Rows from block 4, named by matrix and row number. Rows with one number belong to one channel. Each number is 200 + 20 x the weight over the matrix's rms, rounded and kept within 0 to 999. All counts start at 0.
# convs0: first 3x3 conv (model.blocks.4.convs.0.weight, 80x80x3x3), inputs 42-48, a 3x3 kernel for each
# convs1: second 3x3 conv (model.blocks.4.convs.1.weight, 80x80x3x3, transposed), outputs 42-48, a 3x3 kernel for each
convs0.21,219,178,173,189,177,179,182,177,195,192,204,220,190,216,204,199,231,226,216,182,176,215,164,183,213,203,160,233,231,198,216,202,168,194,183,184,192,215,208,222,205,184,216,198,185,219,199,188,198,201,182,196,195,180,190,217,180,201,189,217,188,178,200
convs0.22,211,159,176,196,189,188,215,193,227,199,185,187,207,186,213,180,182,206,207,226,201,187,209,192,210,208,206,173,204,180,180,190,187,183,235,226,191,183,188,217,238,189,181,212,181,198,191,210,206,192,209,189,190,184,184,174,171,228,213,176,233,219,183
convs0.23,212,192,195,194,177,189,176,163,179,200,185,208,222,173,202,201,186,211,212,190,188,187,173,180,204,198,202,179,233,204,181,205,198,202,185,185,184,200,200,193,213,209,198,210,212,200,188,196,212,206,224,180,200,197,208,189,193,165,175,193,194,192,201
convs0.24,192,189,191,203,198,211,176,192,215,198,177,195,209,182,202,210,212,246,213,203,199,191,208,212,179,139,202,170,201,163,210,183,174,238,207,184,205,218,179,214,200,193,203,191,177,209,185,201,199,190,202,199,197,217,210,207,227,215,210,208,196,200,166
convs0.25,230,222,213,200,202,228,221,183,184,209,188,183,188,212,218,189,217,229,232,223,187,183,194,173,205,196,192,196,181,178,189,169,187,179,179,186,173,190,186,190,192,181,179,196,194,204,203,187,213,196,180,189,183,194,261,253,239,219,199,196,208,198,198
convs0.26,194,194,192,218,191,206,225,211,198,201,212,213,202,204,212,191,203,219,186,178,204,202,187,192,158,194,206,214,211,198,195,199,206,202,188,194,215,200,216,230,210,232,210,225,218,189,185,188,198,187,197,181,189,198,224,224,193,183,206,211,141,163,187
convs0.27,221,210,219,191,178,194,200,179,206,187,206,195,219,204,202,207,201,203,216,228,226,196,208,197,217,207,197,217,169,185,213,195,182,179,197,176,212,209,213,188,199,201,187,194,185,209,193,200,195,192,193,167,178,184,156,175,185,160,178,174,179,187,211
convs0.28,178,257,229,199,213,234,242,222,236,181,194,192,166,193,201,174,196,193,166,172,175,174,192,168,179,189,171,189,216,214,175,226,212,181,206,204,214,186,205,207,193,193,190,219,212,196,239,210,203,239,220,202,236,231,162,178,196,171,173,219,198,209,249
convs0.29,163,172,187,165,181,206,157,220,238,221,202,204,221,190,188,212,199,205,178,186,188,196,194,173,196,204,201,301,230,152,221,210,197,183,142,196,204,211,206,164,190,175,199,165,189,238,235,201,234,214,172,225,196,172,204,180,198,202,156,174,186,172,180
convs0.30,192,174,200,176,187,213,180,194,221,194,200,229,219,205,213,207,202,226,186,191,216,144,173,224,155,181,184,178,164,133,228,198,193,280,244,188,214,179,181,218,214,203,237,223,209,210,211,190,205,193,185,213,203,198,192,217,259,193,178,201,158,151,160
convs0.31,208,178,175,226,216,170,240,228,198,186,187,210,182,190,199,201,200,194,220,204,181,198,196,183,204,221,191,197,164,188,206,177,189,201,162,199,193,197,213,201,199,217,201,203,234,198,173,198,200,181,206,193,194,216,256,215,171,256,188,159,235,205,167
convs0.32,211,189,186,193,161,210,220,203,193,195,207,233,205,215,194,209,209,199,197,195,213,185,167,192,188,196,194,163,132,231,282,216,179,153,154,167,173,156,222,186,167,197,196,203,197,192,211,209,186,189,187,212,200,201,200,202,184,183,173,172,179,168,183
convs0.33,173,192,191,195,203,197,184,191,191,202,201,203,200,197,214,191,187,171,217,220,253,181,168,189,141,175,160,184,181,160,217,210,211,198,188,211,203,208,196,193,206,191,203,171,182,184,196,200,209,217,199,202,205,200,173,203,212,205,225,240,119,161,203
convs0.34,195,214,198,203,202,193,181,215,175,193,205,210,201,218,207,188,214,216,173,183,214,230,223,202,230,233,194,194,227,217,194,196,182,171,173,180,199,213,206,172,194,180,179,207,172,210,226,173,194,222,196,181,196,197,170,200,208,177,186,167,163,168,213
convs0.35,245,216,195,204,182,175,174,180,153,204,182,198,214,192,205,212,201,209,275,215,222,233,186,192,203,159,160,142,150,200,160,181,273,177,236,287,173,203,208,189,198,214,199,190,224,187,190,202,175,196,196,188,204,190,221,215,197,211,186,183,191,178,154
convs0.36,204,225,234,230,199,216,238,227,195,202,199,210,197,188,208,220,191,194,195,223,335,159,171,201,151,191,193,188,200,205,208,207,212,215,193,197,183,183,181,186,193,184,203,205,196,194,185,188,210,188,190,206,206,196,190,210,204,201,203,208,210,191,218
convs0.37,203,203,200,199,194,214,181,192,189,194,230,186,184,187,177,194,200,171,243,221,170,259,196,145,200,164,154,193,231,191,198,218,187,169,161,205,210,184,180,198,204,197,224,199,216,195,201,198,188,216,217,182,213,215,191,202,219,189,205,186,204,201,169
convs0.38,187,162,187,188,181,219,214,206,220,180,197,202,195,187,195,185,186,198,216,173,177,233,178,177,298,183,176,194,228,198,216,229,197,197,194,186,203,174,182,185,166,227,201,207,205,204,187,190,204,198,198,208,205,218,216,170,153,248,214,142,191,195,177
convs0.39,220,195,187,213,181,200,210,215,213,211,223,203,205,210,216,197,185,190,180,156,184,207,214,217,220,231,242,205,202,184,217,200,171,216,208,208,214,198,187,203,199,196,203,186,174,193,213,226,185,218,223,189,212,228,137,187,219,184,198,230,193,217,223
convs0.40,226,217,210,207,188,234,175,192,198,189,200,199,205,192,177,206,184,199,220,195,197,235,220,213,219,195,177,199,227,217,184,198,211,208,205,199,205,197,228,217,179,191,208,166,185,191,202,187,179,218,195,187,203,190,183,178,212,152,174,234,198,194,260
convs0.41,200,218,219,188,202,212,193,216,199,206,204,197,197,203,230,197,188,190,224,213,208,184,224,220,169,167,182,196,206,198,160,220,220,208,228,204,162,201,208,176,180,176,196,216,221,212,211,202,211,188,172,213,199,190,200,158,157,227,211,200,250,236,244
convs0.42,216,233,204,221,214,205,199,202,187,179,169,182,173,167,195,188,171,185,256,192,169,251,180,167,264,215,177,198,171,186,182,186,208,195,203,211,200,219,219,200,216,223,178,189,205,178,191,193,176,194,176,189,196,166,188,228,177,164,213,207,198,156,204
convs0.43,175,230,184,195,210,197,188,191,171,184,208,217,192,191,204,207,185,205,181,243,211,158,228,218,175,222,196,214,177,193,230,230,178,251,211,183,219,193,183,195,170,178,220,202,183,204,206,201,211,218,193,200,200,195,175,213,269,162,178,250,158,166,189
convs0.44,189,192,176,187,193,187,207,192,189,219,179,182,222,209,188,192,195,186,186,185,170,186,186,176,245,217,197,251,243,231,218,185,176,171,144,153,220,242,204,194,189,179,188,181,190,202,208,194,188,203,194,183,186,185,153,138,147,211,175,189,286,226,200
convs0.45,182,183,167,189,179,202,192,191,199,201,194,201,187,197,210,195,208,203,211,181,182,199,173,163,221,172,180,195,178,191,207,200,182,215,209,197,187,195,187,209,209,187,187,185,192,165,188,184,202,210,202,226,221,214,221,163,157,239,232,166,238,181,164
convs0.46,174,184,203,217,180,173,194,193,191,190,200,200,213,196,213,192,204,193,172,203,227,174,196,188,130,167,200,210,203,206,177,216,201,212,185,199,195,207,214,216,207,200,228,220,201,204,195,205,211,197,207,208,192,207,187,220,219,187,218,217,155,187,207
convs0.47,192,196,173,180,198,191,201,205,203,197,225,210,212,215,195,187,215,193,174,196,180,193,229,230,187,229,283,234,214,205,184,205,202,215,187,212,199,228,233,214,217,220,220,224,217,198,201,187,226,205,169,213,204,173,189,182,188,196,188,180,197,190,192
convs0.48,185,165,230,214,204,158,215,200,206,197,208,189,205,185,198,182,203,192,153,220,226,192,222,231,175,212,245,273,208,135,182,203,222,212,165,218,176,149,174,198,182,193,207,193,198,183,180,194,174,185,182,173,186,178,187,187,207,169,175,188,192,192,191
convs0.49,185,203,187,191,196,192,202,179,208,210,207,207,205,212,202,198,206,211,207,253,393,201,193,264,160,179,211,227,219,197,187,211,190,203,191,210,174,213,201,192,207,206,201,192,212,179,205,210,190,205,197,202,198,196,190,185,169,222,191,191,233,229,214
convs0.50,171,209,221,206,213,228,207,202,193,201,213,215,222,230,238,200,215,231,165,174,193,209,190,212,205,209,204,205,182,175,194,189,181,199,193,191,194,190,167,202,197,211,192,218,206,202,207,208,197,229,212,185,204,191,205,182,178,240,228,179,253,211,159
convs0.51,194,202,190,193,199,179,201,197,193,187,185,186,187,182,176,192,192,177,165,192,207,171,193,207,175,201,204,221,227,210,204,197,191,203,208,206,172,187,187,195,191,186,189,191,176,195,186,195,190,184,197,183,175,194,215,206,219,212,200,204,242,225,211
convs0.52,184,191,214,172,216,209,197,195,200,204,199,222,194,198,199,210,184,204,180,207,219,163,204,221,197,213,210,171,199,190,200,194,140,196,186,177,211,200,205,189,183,180,199,184,179,230,234,231,218,228,245,196,205,231,199,192,229,209,214,229,192,193,205
convs0.53,219,221,175,209,167,184,186,189,192,198,216,223,182,207,197,179,194,189,202,230,226,190,204,199,164,191,215,215,191,197,208,191,190,218,183,194,181,179,163,193,197,176,164,177,168,190,184,185,194,198,201,195,187,209,158,174,242,161,170,194,142,140,147
convs0.54,194,176,165,187,199,229,199,190,192,193,212,202,195,211,192,195,183,189,194,224,226,195,217,232,174,194,179,165,217,206,201,179,145,177,185,210,193,189,204,194,237,194,173,229,200,210,213,193,208,210,206,194,204,181,196,203,167,197,203,190,184,207,192
convs0.55,194,205,204,194,200,186,195,171,173,204,187,187,206,189,187,209,192,187,168,193,206,163,191,212,160,172,201,259,224,167,275,199,125,240,172,130,203,205,183,221,178,189,207,155,205,193,188,177,192,182,174,196,184,178,179,171,203,158,148,220,154,182,231
convs0.56,201,178,184,174,220,218,188,177,198,199,213,215,247,201,185,233,198,206,177,222,231,162,190,209,174,178,184,150,303,244,181,132,193,203,221,233,166,186,180,183,177,189,167,153,175,186,172,167,179,189,199,188,184,191,163,156,165,169,161,162,204,174,194
convs0.57,195,212,210,229,221,213,231,240,210,191,212,197,204,206,190,220,189,200,190,179,137,172,163,127,198,182,143,208,192,192,204,193,201,205,199,197,182,184,201,185,190,189,185,191,196,207,203,212,216,219,211,224,208,203,211,183,203,221,198,182,202,198,165
convs0.58,208,209,194,220,217,198,219,215,210,198,200,206,211,204,198,200,206,195,163,208,202,166,205,211,150,179,200,190,200,205,214,198,205,210,191,180,200,189,193,208,189,188,206,187,198,188,183,211,183,193,205,205,204,205,201,215,213,182,243,214,186,231,218
convs0.59,193,156,184,195,195,205,200,190,227,196,204,210,188,193,212,205,192,201,192,217,196,185,195,230,179,197,237,191,180,142,164,184,141,156,166,166,195,192,180,190,179,189,166,184,197,200,205,196,203,199,208,201,204,213,139,157,196,187,208,230,188,250,281
convs0.60,151,152,174,160,152,225,166,213,261,202,173,195,186,193,187,183,200,190,167,201,210,201,213,235,201,229,220,185,216,203,180,196,214,185,203,201,210,193,191,202,178,201,217,205,210,217,227,213,193,221,227,202,220,220,189,196,194,231,185,219,209,218,168
convs0.61,215,183,189,193,200,180,210,205,199,220,199,208,220,192,200,204,216,197,138,191,165,165,222,197,190,172,168,207,164,207,200,197,233,182,206,209,176,197,207,192,196,199,215,224,214,190,209,202,203,208,190,199,191,172,190,201,203,221,186,208,212,204,186
convs0.62,214,208,173,181,225,212,203,196,201,186,197,185,177,187,193,174,175,223,203,220,238,201,216,220,178,198,218,206,200,224,210,173,208,177,191,202,192,204,209,185,201,236,198,196,228,189,187,185,183,198,200,187,215,195,204,187,178,184,197,199,196,197,200
convs0.63,178,233,206,197,233,218,159,241,238,197,202,199,203,219,215,203,218,201,211,211,213,222,197,191,200,168,185,393,326,135,392,103,89,165,63,106,175,143,155,175,152,264,157,207,234,207,219,194,226,264,192,225,200,177,173,184,211,163,180,217,181,206,182
convs0.64,187,172,180,231,215,231,243,240,206,178,178,191,222,211,214,212,210,227,195,196,198,197,186,192,248,202,223,171,202,216,179,187,205,180,189,205,196,192,227,186,184,211,195,201,218,211,197,202,205,208,224,206,225,224,170,154,164,181,184,203,251,212,217
convs0.65,209,172,196,205,212,196,211,206,207,196,198,188,191,184,179,181,182,171,217,226,212,205,183,180,193,178,166,136,123,151,172,208,217,236,293,276,182,180,184,196,194,181,225,222,216,188,190,203,183,191,210,188,186,217,182,191,209,181,178,181,159,173,177
convs0.66,223,221,209,227,224,192,222,224,203,187,178,191,202,182,210,212,199,197,184,211,200,175,203,223,168,174,197,262,220,199,212,198,208,193,203,213,191,180,177,191,190,167,190,190,172,207,193,191,200,189,196,198,186,181,210,218,243,181,215,198,160,200,209
convs0.67,213,181,193,188,184,196,205,215,220,200,198,208,204,218,210,218,184,186,180,203,182,176,210,184,195,205,192,214,220,203,214,190,177,204,202,209,231,231,241,208,194,216,200,202,203,194,200,173,223,224,192,212,212,196,199,173,188,220,202,202,285,232,194
convs0.68,234,205,225,198,199,193,205,195,194,188,190,193,200,221,200,186,196,209,158,205,241,190,215,196,185,197,194,199,244,267,178,195,226,154,168,176,191,216,232,207,214,232,201,194,230,207,202,194,213,195,187,195,183,195,183,203,177,188,222,189,199,216,223
convs0.69,167,190,174,183,210,171,187,179,174,189,218,201,186,201,221,180,190,206,210,213,201,181,196,184,192,185,190,188,180,164,197,190,178,243,211,176,204,197,173,213,196,186,212,186,172,195,197,209,180,204,192,199,213,206,204,207,192,178,198,210,174,179,193
convs0.70,226,224,182,226,163,169,191,242,209,195,192,189,187,195,208,195,217,195,172,210,222,155,186,184,158,192,180,215,141,256,197,244,198,226,190,187,175,184,212,213,192,192,193,182,195,213,196,208,201,192,221,190,182,208,181,181,181,216,176,205,197,201,197
convs0.71,191,183,178,184,182,187,179,180,183,199,201,192,195,201,192,204,195,191,198,205,239,179,185,196,181,186,196,214,208,203,200,203,204,211,203,192,178,196,189,198,208,211,184,185,197,206,198,196,203,203,198,207,199,200,198,193,197,207,200,186,201,193,180
convs0.72,201,219,182,204,197,171,213,205,169,200,213,205,189,194,201,204,195,208,190,202,192,184,183,187,197,190,191,190,209,205,223,181,182,183,161,180,234,220,243,209,223,205,207,200,213,200,182,187,190,188,185,201,188,178,168,148,165,193,167,149,212,202,159
convs0.73,218,195,191,202,203,212,183,213,211,201,183,206,226,197,197,205,189,224,227,255,234,217,238,212,175,176,160,186,197,204,174,194,203,165,182,212,160,187,180,177,190,184,193,199,182,217,205,196,194,208,213,199,218,206,208,210,187,191,186,215,206,207,172
convs1.21,201,220,215,214,237,222,210,171,182,204,213,246,196,194,227,206,218,228,214,211,178,205,214,185,221,205,184,217,217,197,210,198,185,198,191,177,212,217,217,230,206,197,215,196,202,214,223,200,228,217,205,194,196,205,204,206,215,191,194,205,200,195,202
convs1.22,187,178,180,181,192,196,200,197,217,205,211,211,207,198,203,194,202,188,211,177,180,215,194,194,216,194,215,207,206,183,187,195,197,184,173,182,193,192,231,199,199,227,221,207,189,213,207,185,223,210,212,230,221,233,190,201,196,209,226,209,212,206,208
convs1.23,239,211,202,214,191,190,201,198,209,197,207,210,181,186,157,186,204,192,227,230,227,219,212,219,214,203,215,212,211,200,224,209,191,195,210,200,195,192,210,186,201,212,172,198,221,177,171,196,199,205,204,201,208,193,175,197,202,193,219,212,187,209,204
convs1.24,193,213,202,200,203,207,211,219,193,168,213,195,192,224,208,192,217,202,207,215,205,200,202,205,192,192,191,200,193,183,219,197,183,212,219,191,214,205,206,208,205,209,214,204,215,216,208,193,210,196,189,201,180,197,203,189,199,181,189,176,194,197,196
convs1.25,175,195,213,197,215,195,189,198,203,203,197,199,205,203,199,198,196,202,183,179,188,199,188,194,176,177,181,211,193,208,219,203,201,233,202,195,225,206,203,207,227,220,210,221,209,196,183,200,206,190,190,215,220,224,199,188,195,200,194,194,211,171,154
convs1.26,227,199,183,219,210,195,221,209,187,216,199,195,247,232,196,242,228,207,192,198,195,194,203,184,140,182,191,212,154,193,220,203,178,198,199,211,190,209,185,179,167,170,187,175,171,170,204,205,198,212,212,182,234,251,200,244,222,178,215,218,170,184,175
convs1.27,216,220,199,194,246,207,189,187,185,217,188,210,227,207,214,202,165,208,217,217,214,204,190,204,193,198,194,184,207,198,182,194,208,186,187,197,204,196,204,192,189,198,182,163,170,198,190,191,204,194,206,201,204,201,212,225,209,211,204,215,230,224,227
convs1.28,180,191,176,175,197,209,198,195,203,205,201,191,196,183,185,214,203,190,217,204,223,215,226,216,228,217,211,195,205,206,200,192,215,188,180,198,212,195,199,206,196,193,200,206,209,217,193,203,209,182,202,211,188,197,189,192,213,205,226,221,200,222,238
convs1.29,158,196,225,178,207,239,197,219,227,196,212,203,212,193,178,247,221,150,180,203,173,186,203,196,195,204,208,263,216,221,249,234,166,194,188,164,245,245,225,233,226,234,221,198,202,261,220,189,242,176,157,200,135,142,189,200,214,204,201,179,185,188,214
convs1.30,155,205,217,165,186,193,187,219,238,194,202,191,202,208,198,194,217,197,157,189,223,167,218,230,157,198,201,177,164,171,189,196,189,221,216,217,188,188,185,191,202,195,222,222,203,252,187,183,260,210,201,223,190,171,215,198,182,195,208,192,162,199,214
convs1.31,211,193,187,238,191,171,217,239,198,222,207,193,238,241,200,182,221,205,225,193,198,222,183,193,223,223,205,205,209,191,203,218,199,214,215,203,198,208,219,199,205,197,207,194,211,183,187,189,188,188,206,204,202,189,195,197,197,231,217,185,226,195,163
convs1.32,208,202,193,193,188,190,187,180,173,199,196,172,186,166,224,167,197,195,174,175,211,186,198,201,190,202,198,180,169,183,142,191,180,200,186,179,217,216,192,195,224,170,214,170,167,182,181,218,171,191,194,197,190,209,200,202,178,201,185,184,207,203,196
convs1.33,194,201,195,190,214,219,202,188,201,209,217,246,204,216,243,193,192,207,200,194,204,205,205,201,176,201,211,191,191,194,189,193,201,210,203,209,198,199,207,188,200,201,181,180,178,222,185,214,212,201,200,206,194,184,195,209,211,182,200,206,197,219,219
convs1.34,191,191,193,201,176,181,210,170,168,163,162,189,181,166,185,191,181,195,206,177,185,184,191,192,187,192,203,206,187,212,204,188,205,199,171,200,192,188,200,201,194,210,183,197,211,241,193,195,212,204,197,244,193,178,215,218,232,224,220,226,197,207,210
convs1.35,240,229,233,227,213,203,177,173,164,172,172,204,188,197,223,171,207,240,285,239,212,227,194,195,210,175,163,152,182,216,148,193,250,167,214,265,196,210,197,185,209,211,197,240,238,176,173,198,183,175,206,218,215,205,208,209,175,218,212,168,210,184,192
convs1.36,193,178,193,188,194,185,171,184,197,202,190,166,194,203,205,217,207,201,200,215,341,205,182,239,149,175,193,228,191,188,239,198,189,230,204,190,200,218,236,184,185,182,190,204,194,188,174,186,181,199,190,189,195,191,193,198,156,195,209,211,185,210,202
convs1.37,207,201,226,208,195,228,208,248,220,207,193,215,188,166,210,179,195,197,257,222,181,204,190,165,220,178,165,212,208,196,201,187,190,196,182,174,191,200,198,204,204,196,195,194,183,154,192,224,166,180,228,182,206,225,222,206,216,223,232,201,201,197,192
convs1.38,189,241,202,179,181,226,178,261,202,225,219,231,208,206,233,185,178,226,271,201,170,220,183,192,254,198,201,207,184,173,177,168,179,191,181,172,194,172,188,186,199,206,197,215,207,205,195,166,195,184,190,217,204,201,251,167,249,253,177,179,234,206,232
convs1.39,193,196,199,205,223,216,188,185,183,193,213,227,191,186,195,183,184,185,101,184,169,168,208,216,195,226,239,210,197,201,213,198,186,203,229,229,184,212,222,215,227,201,221,210,198,179,192,205,196,201,231,176,172,216,141,173,213,188,207,207,221,223,224
convs1.40,192,188,188,174,191,197,183,176,170,201,186,187,192,191,178,188,182,185,211,207,210,197,185,181,209,201,167,175,189,208,177,184,199,191,190,184,172,188,182,197,211,187,183,204,181,182,181,184,191,196,219,205,201,209,162,179,213,162,196,219,176,189,205
convs1.41,202,192,194,187,191,206,188,223,190,217,206,214,187,191,217,184,184,202,195,196,191,186,177,187,174,176,190,201,178,206,189,189,209,199,221,202,218,205,195,223,219,201,202,198,225,220,172,166,227,178,189,248,189,214,179,168,161,220,200,189,245,233,209
convs1.42,232,241,230,228,215,205,181,198,212,220,183,227,205,178,208,225,199,217,228,202,152,221,219,165,222,228,179,200,209,198,198,211,191,194,208,189,191,183,211,171,177,204,175,188,206,203,211,219,193,202,226,216,192,216,220,233,202,206,199,217,240,220,206
convs1.43,198,197,219,200,191,203,214,217,254,233,225,225,210,233,211,194,205,232,183,170,165,175,165,191,122,164,178,213,197,184,216,169,198,224,203,192,198,210,205,208,213,186,200,199,215,206,181,188,200,146,170,185,178,188,207,219,176,160,195,215,140,188,218
convs1.44,170,193,183,200,219,196,197,208,183,194,200,193,192,177,171,224,196,144,204,184,206,221,200,199,241,210,204,244,219,222,237,185,180,183,155,138,252,232,228,236,214,205,173,156,158,217,208,203,195,192,194,196,185,167,190,179,193,220,201,211,241,223,184
convs1.45,182,209,196,183,211,223,189,235,207,173,185,233,171,185,215,168,187,201,222,219,210,202,215,225,217,204,215,194,198,214,182,210,222,206,202,207,203,193,208,203,190,214,191,187,205,196,170,172,192,192,180,207,210,197,215,196,214,214,190,188,231,180,209
convs1.46,236,254,203,203,200,213,198,213,204,200,163,194,225,208,204,206,202,188,200,224,206,173,223,224,155,193,203,174,175,195,211,207,189,210,223,218,223,225,182,229,196,188,197,210,203,192,152,177,209,176,226,243,226,276,200,185,210,192,209,206,164,198,214
convs1.47,191,193,210,195,188,206,177,198,183,203,221,213,190,234,226,202,216,221,177,164,178,186,194,196,222,205,207,202,185,198,197,186,183,204,203,195,203,192,192,189,191,187,202,202,217,214,218,198,231,214,185,220,202,192,205,179,191,211,183,181,202,191,197
convs1.48,225,204,205,228,225,195,208,211,182,188,207,208,210,213,224,199,186,231,152,177,216,158,167,208,162,159,220,280,181,214,223,155,198,192,202,226,208,229,210,198,230,208,244,249,210,168,205,206,201,211,207,224,210,179,196,201,208,235,211,186,198,203,203
convs1.49,166,173,195,205,202,222,207,221,213,156,145,181,203,182,232,210,202,220,166,212,396,179,161,218,113,145,171,212,191,197,203,213,188,218,199,187,207,216,192,189,186,195,201,233,244,201,211,195,199,220,216,234,226,234,198,200,137,216,216,195,207,202,182
convs1.50,189,179,209,176,178,206,191,220,232,215,199,315,208,208,258,180,199,257,223,205,244,220,208,202,245,213,208,196,191,205,210,210,211,215,234,226,197,183,201,175,169,166,195,194,192,218,191,242,214,187,216,225,201,197,225,215,161,220,191,175,212,214,215
convs1.51,185,177,177,196,200,189,189,186,182,188,195,194,188,190,193,176,182,188,186,196,198,183,197,206,180,192,199,217,211,218,207,212,219,204,208,218,211,203,210,206,207,215,203,198,215,200,186,189,208,206,210,197,202,209,209,194,185,207,200,185,205,199,182
convs1.52,184,190,217,153,186,216,156,183,226,199,185,191,197,180,182,183,197,154,168,163,191,193,190,207,186,204,214,218,204,208,182,227,218,223,204,218,216,211,238,140,155,215,155,140,180,228,201,198,188,198,216,189,168,203,156,175,176,164,174,196,165,201,218
convs1.53,183,219,198,197,218,187,182,188,191,195,186,257,194,186,267,205,187,248,155,198,201,177,213,215,166,195,191,205,186,209,210,203,209,209,221,214,196,171,172,210,176,185,217,205,191,213,191,182,202,191,176,219,185,177,235,208,213,226,225,219,208,233,236
convs1.54,205,195,217,198,209,192,225,197,186,196,194,210,190,191,236,202,212,208,172,179,218,187,205,223,160,197,209,180,199,212,189,203,221,237,219,190,182,180,181,200,182,180,192,159,169,184,186,240,196,183,216,182,192,198,196,207,193,211,218,167,187,215,196
convs1.55,189,252,181,206,229,191,194,205,176,186,223,212,205,222,238,190,208,242,174,203,228,176,206,218,170,208,194,234,208,160,232,198,154,216,195,149,223,213,180,218,215,162,197,179,171,213,219,170,223,191,169,206,172,160,213,218,225,208,227,240,195,227,222
convs1.56,185,180,198,199,209,221,202,186,192,193,187,182,200,180,133,187,170,182,197,207,199,199,202,207,177,194,210,203,236,208,225,177,189,172,173,197,241,195,214,189,228,241,244,248,203,199,207,169,177,161,172,190,170,164,199,194,196,203,200,199,174,189,194
convs1.57,191,212,219,187,180,182,213,208,196,197,188,196,206,182,182,196,194,164,230,221,223,207,196,218,213,184,183,192,211,193,176,212,192,202,197,189,189,202,204,200,207,205,197,210,199,212,224,219,187,207,205,171,198,200,225,194,217,244,223,199,211,187,180
convs1.58,249,206,181,192,180,151,227,186,162,179,164,199,204,195,181,217,205,178,169,212,212,169,211,221,134,186,205,206,177,218,220,201,189,192,224,213,183,208,219,195,207,206,206,196,225,190,193,194,187,173,188,174,199,210,190,192,233,178,188,209,180,176,201
convs1.59,199,195,204,193,195,216,218,216,208,176,171,204,173,178,194,198,202,197,157,193,215,175,203,209,169,180,170,163,189,185,206,225,211,204,220,226,205,205,183,223,222,185,221,214,217,151,148,190,170,175,185,221,237,226,141,192,211,178,205,183,173,223,211
convs1.60,156,193,234,201,228,220,203,210,235,213,205,248,214,175,220,222,209,252,189,172,186,176,197,190,194,202,210,192,201,230,207,197,218,235,207,209,198,188,228,194,198,196,211,202,204,188,171,192,163,182,201,172,172,220,219,188,210,193,213,185,194,203,174
convs1.61,193,183,218,189,212,195,208,201,191,185,192,205,206,209,212,201,193,193,160,229,216,207,202,220,209,226,227,215,196,200,209,166,198,198,191,229,166,197,218,202,206,215,229,213,210,220,210,229,224,207,215,197,200,206,177,191,187,200,203,207,192,206,220
convs1.62,198,200,196,193,188,187,214,195,184,197,207,202,201,202,187,207,208,214,192,203,202,185,187,207,190,187,196,201,212,216,173,211,218,180,203,210,181,209,195,174,210,228,211,195,227,207,170,187,190,191,189,205,202,201,191,212,199,193,192,204,211,196,204
convs1.63,205,194,204,189,199,204,199,177,217,184,194,187,168,194,170,188,201,182,202,226,182,215,204,197,173,200,174,183,167,168,165,149,140,143,140,112,168,177,153,166,168,141,152,143,138,189,184,224,163,152,203,198,195,210,168,216,235,222,207,219,230,189,214
convs1.64,181,173,163,185,189,211,215,202,171,174,185,165,152,186,184,198,200,211,207,192,210,199,198,215,221,197,211,179,180,199,174,188,225,180,198,205,171,204,191,191,214,198,178,225,208,190,176,185,169,191,215,184,192,176,211,222,204,235,233,219,202,208,201
convs1.65,188,198,196,220,213,178,206,208,186,174,205,212,182,202,208,187,201,202,245,223,211,223,214,206,199,186,206,156,152,157,166,168,193,196,215,220,194,174,189,206,202,204,244,229,222,206,200,192,171,179,188,192,200,210,226,208,203,220,199,217,211,222,222
convs1.66,237,207,176,209,180,164,206,198,163,208,197,208,231,207,211,220,213,183,197,209,203,195,188,218,207,210,213,208,183,207,220,189,189,228,185,189,224,185,190,225,196,182,225,227,213,210,210,182,224,198,189,217,196,197,215,207,227,212,200,205,194,192,196
convs1.67,197,171,165,203,231,238,203,216,210,154,167,176,180,178,183,179,203,196,214,199,226,218,190,219,218,210,220,213,195,211,207,183,201,203,186,188,175,182,194,188,192,207,149,175,179,202,165,196,209,188,214,195,192,212,200,172,179,220,215,187,199,196,188
convs1.68,205,180,186,235,194,155,209,198,174,188,165,159,204,159,206,216,177,206,156,203,272,196,184,214,170,203,210,195,189,227,182,171,212,163,172,161,204,223,208,167,193,190,171,199,188,200,184,200,196,205,205,182,188,195,159,175,165,209,203,201,188,192,191
convs1.69,204,186,188,189,186,179,184,164,164,229,208,229,203,188,207,209,200,219,208,225,206,204,230,224,236,218,218,186,185,164,204,214,192,203,210,194,205,214,192,210,222,220,197,203,206,224,209,209,225,214,192,233,226,216,199,211,203,206,233,213,223,223,207
convs1.70,156,168,191,190,195,179,195,158,165,188,180,184,195,195,201,211,214,201,194,212,264,201,206,242,182,203,233,206,216,220,226,249,186,212,110,197,152,189,239,172,226,227,260,243,197,196,225,227,201,236,226,231,253,217,155,194,201,187,194,200,151,171,202
convs1.71,206,205,209,206,204,211,207,197,200,193,193,188,199,194,192,204,199,186,170,178,191,172,184,188,175,182,188,202,190,208,185,176,191,204,190,208,193,190,179,182,190,183,207,189,195,203,182,184,201,198,197,199,199,206,182,181,173,181,187,181,186,190,176
convs1.72,214,195,190,204,184,205,206,178,202,219,197,208,205,194,203,204,201,207,222,214,220,219,214,228,210,213,212,209,196,197,198,200,199,191,207,204,211,205,195,193,177,182,162,159,170,197,199,191,170,185,195,181,194,193,201,218,241,236,228,200,226,223,215
convs1.73,193,187,228,179,175,222,180,219,233,172,182,199,190,190,203,165,180,169,213,214,249,187,175,187,129,133,138,214,203,185,218,191,183,231,218,176,215,207,197,232,231,213,196,212,225,179,180,225,185,206,212,195,204,206,212,190,201,217,215,199,210,189,175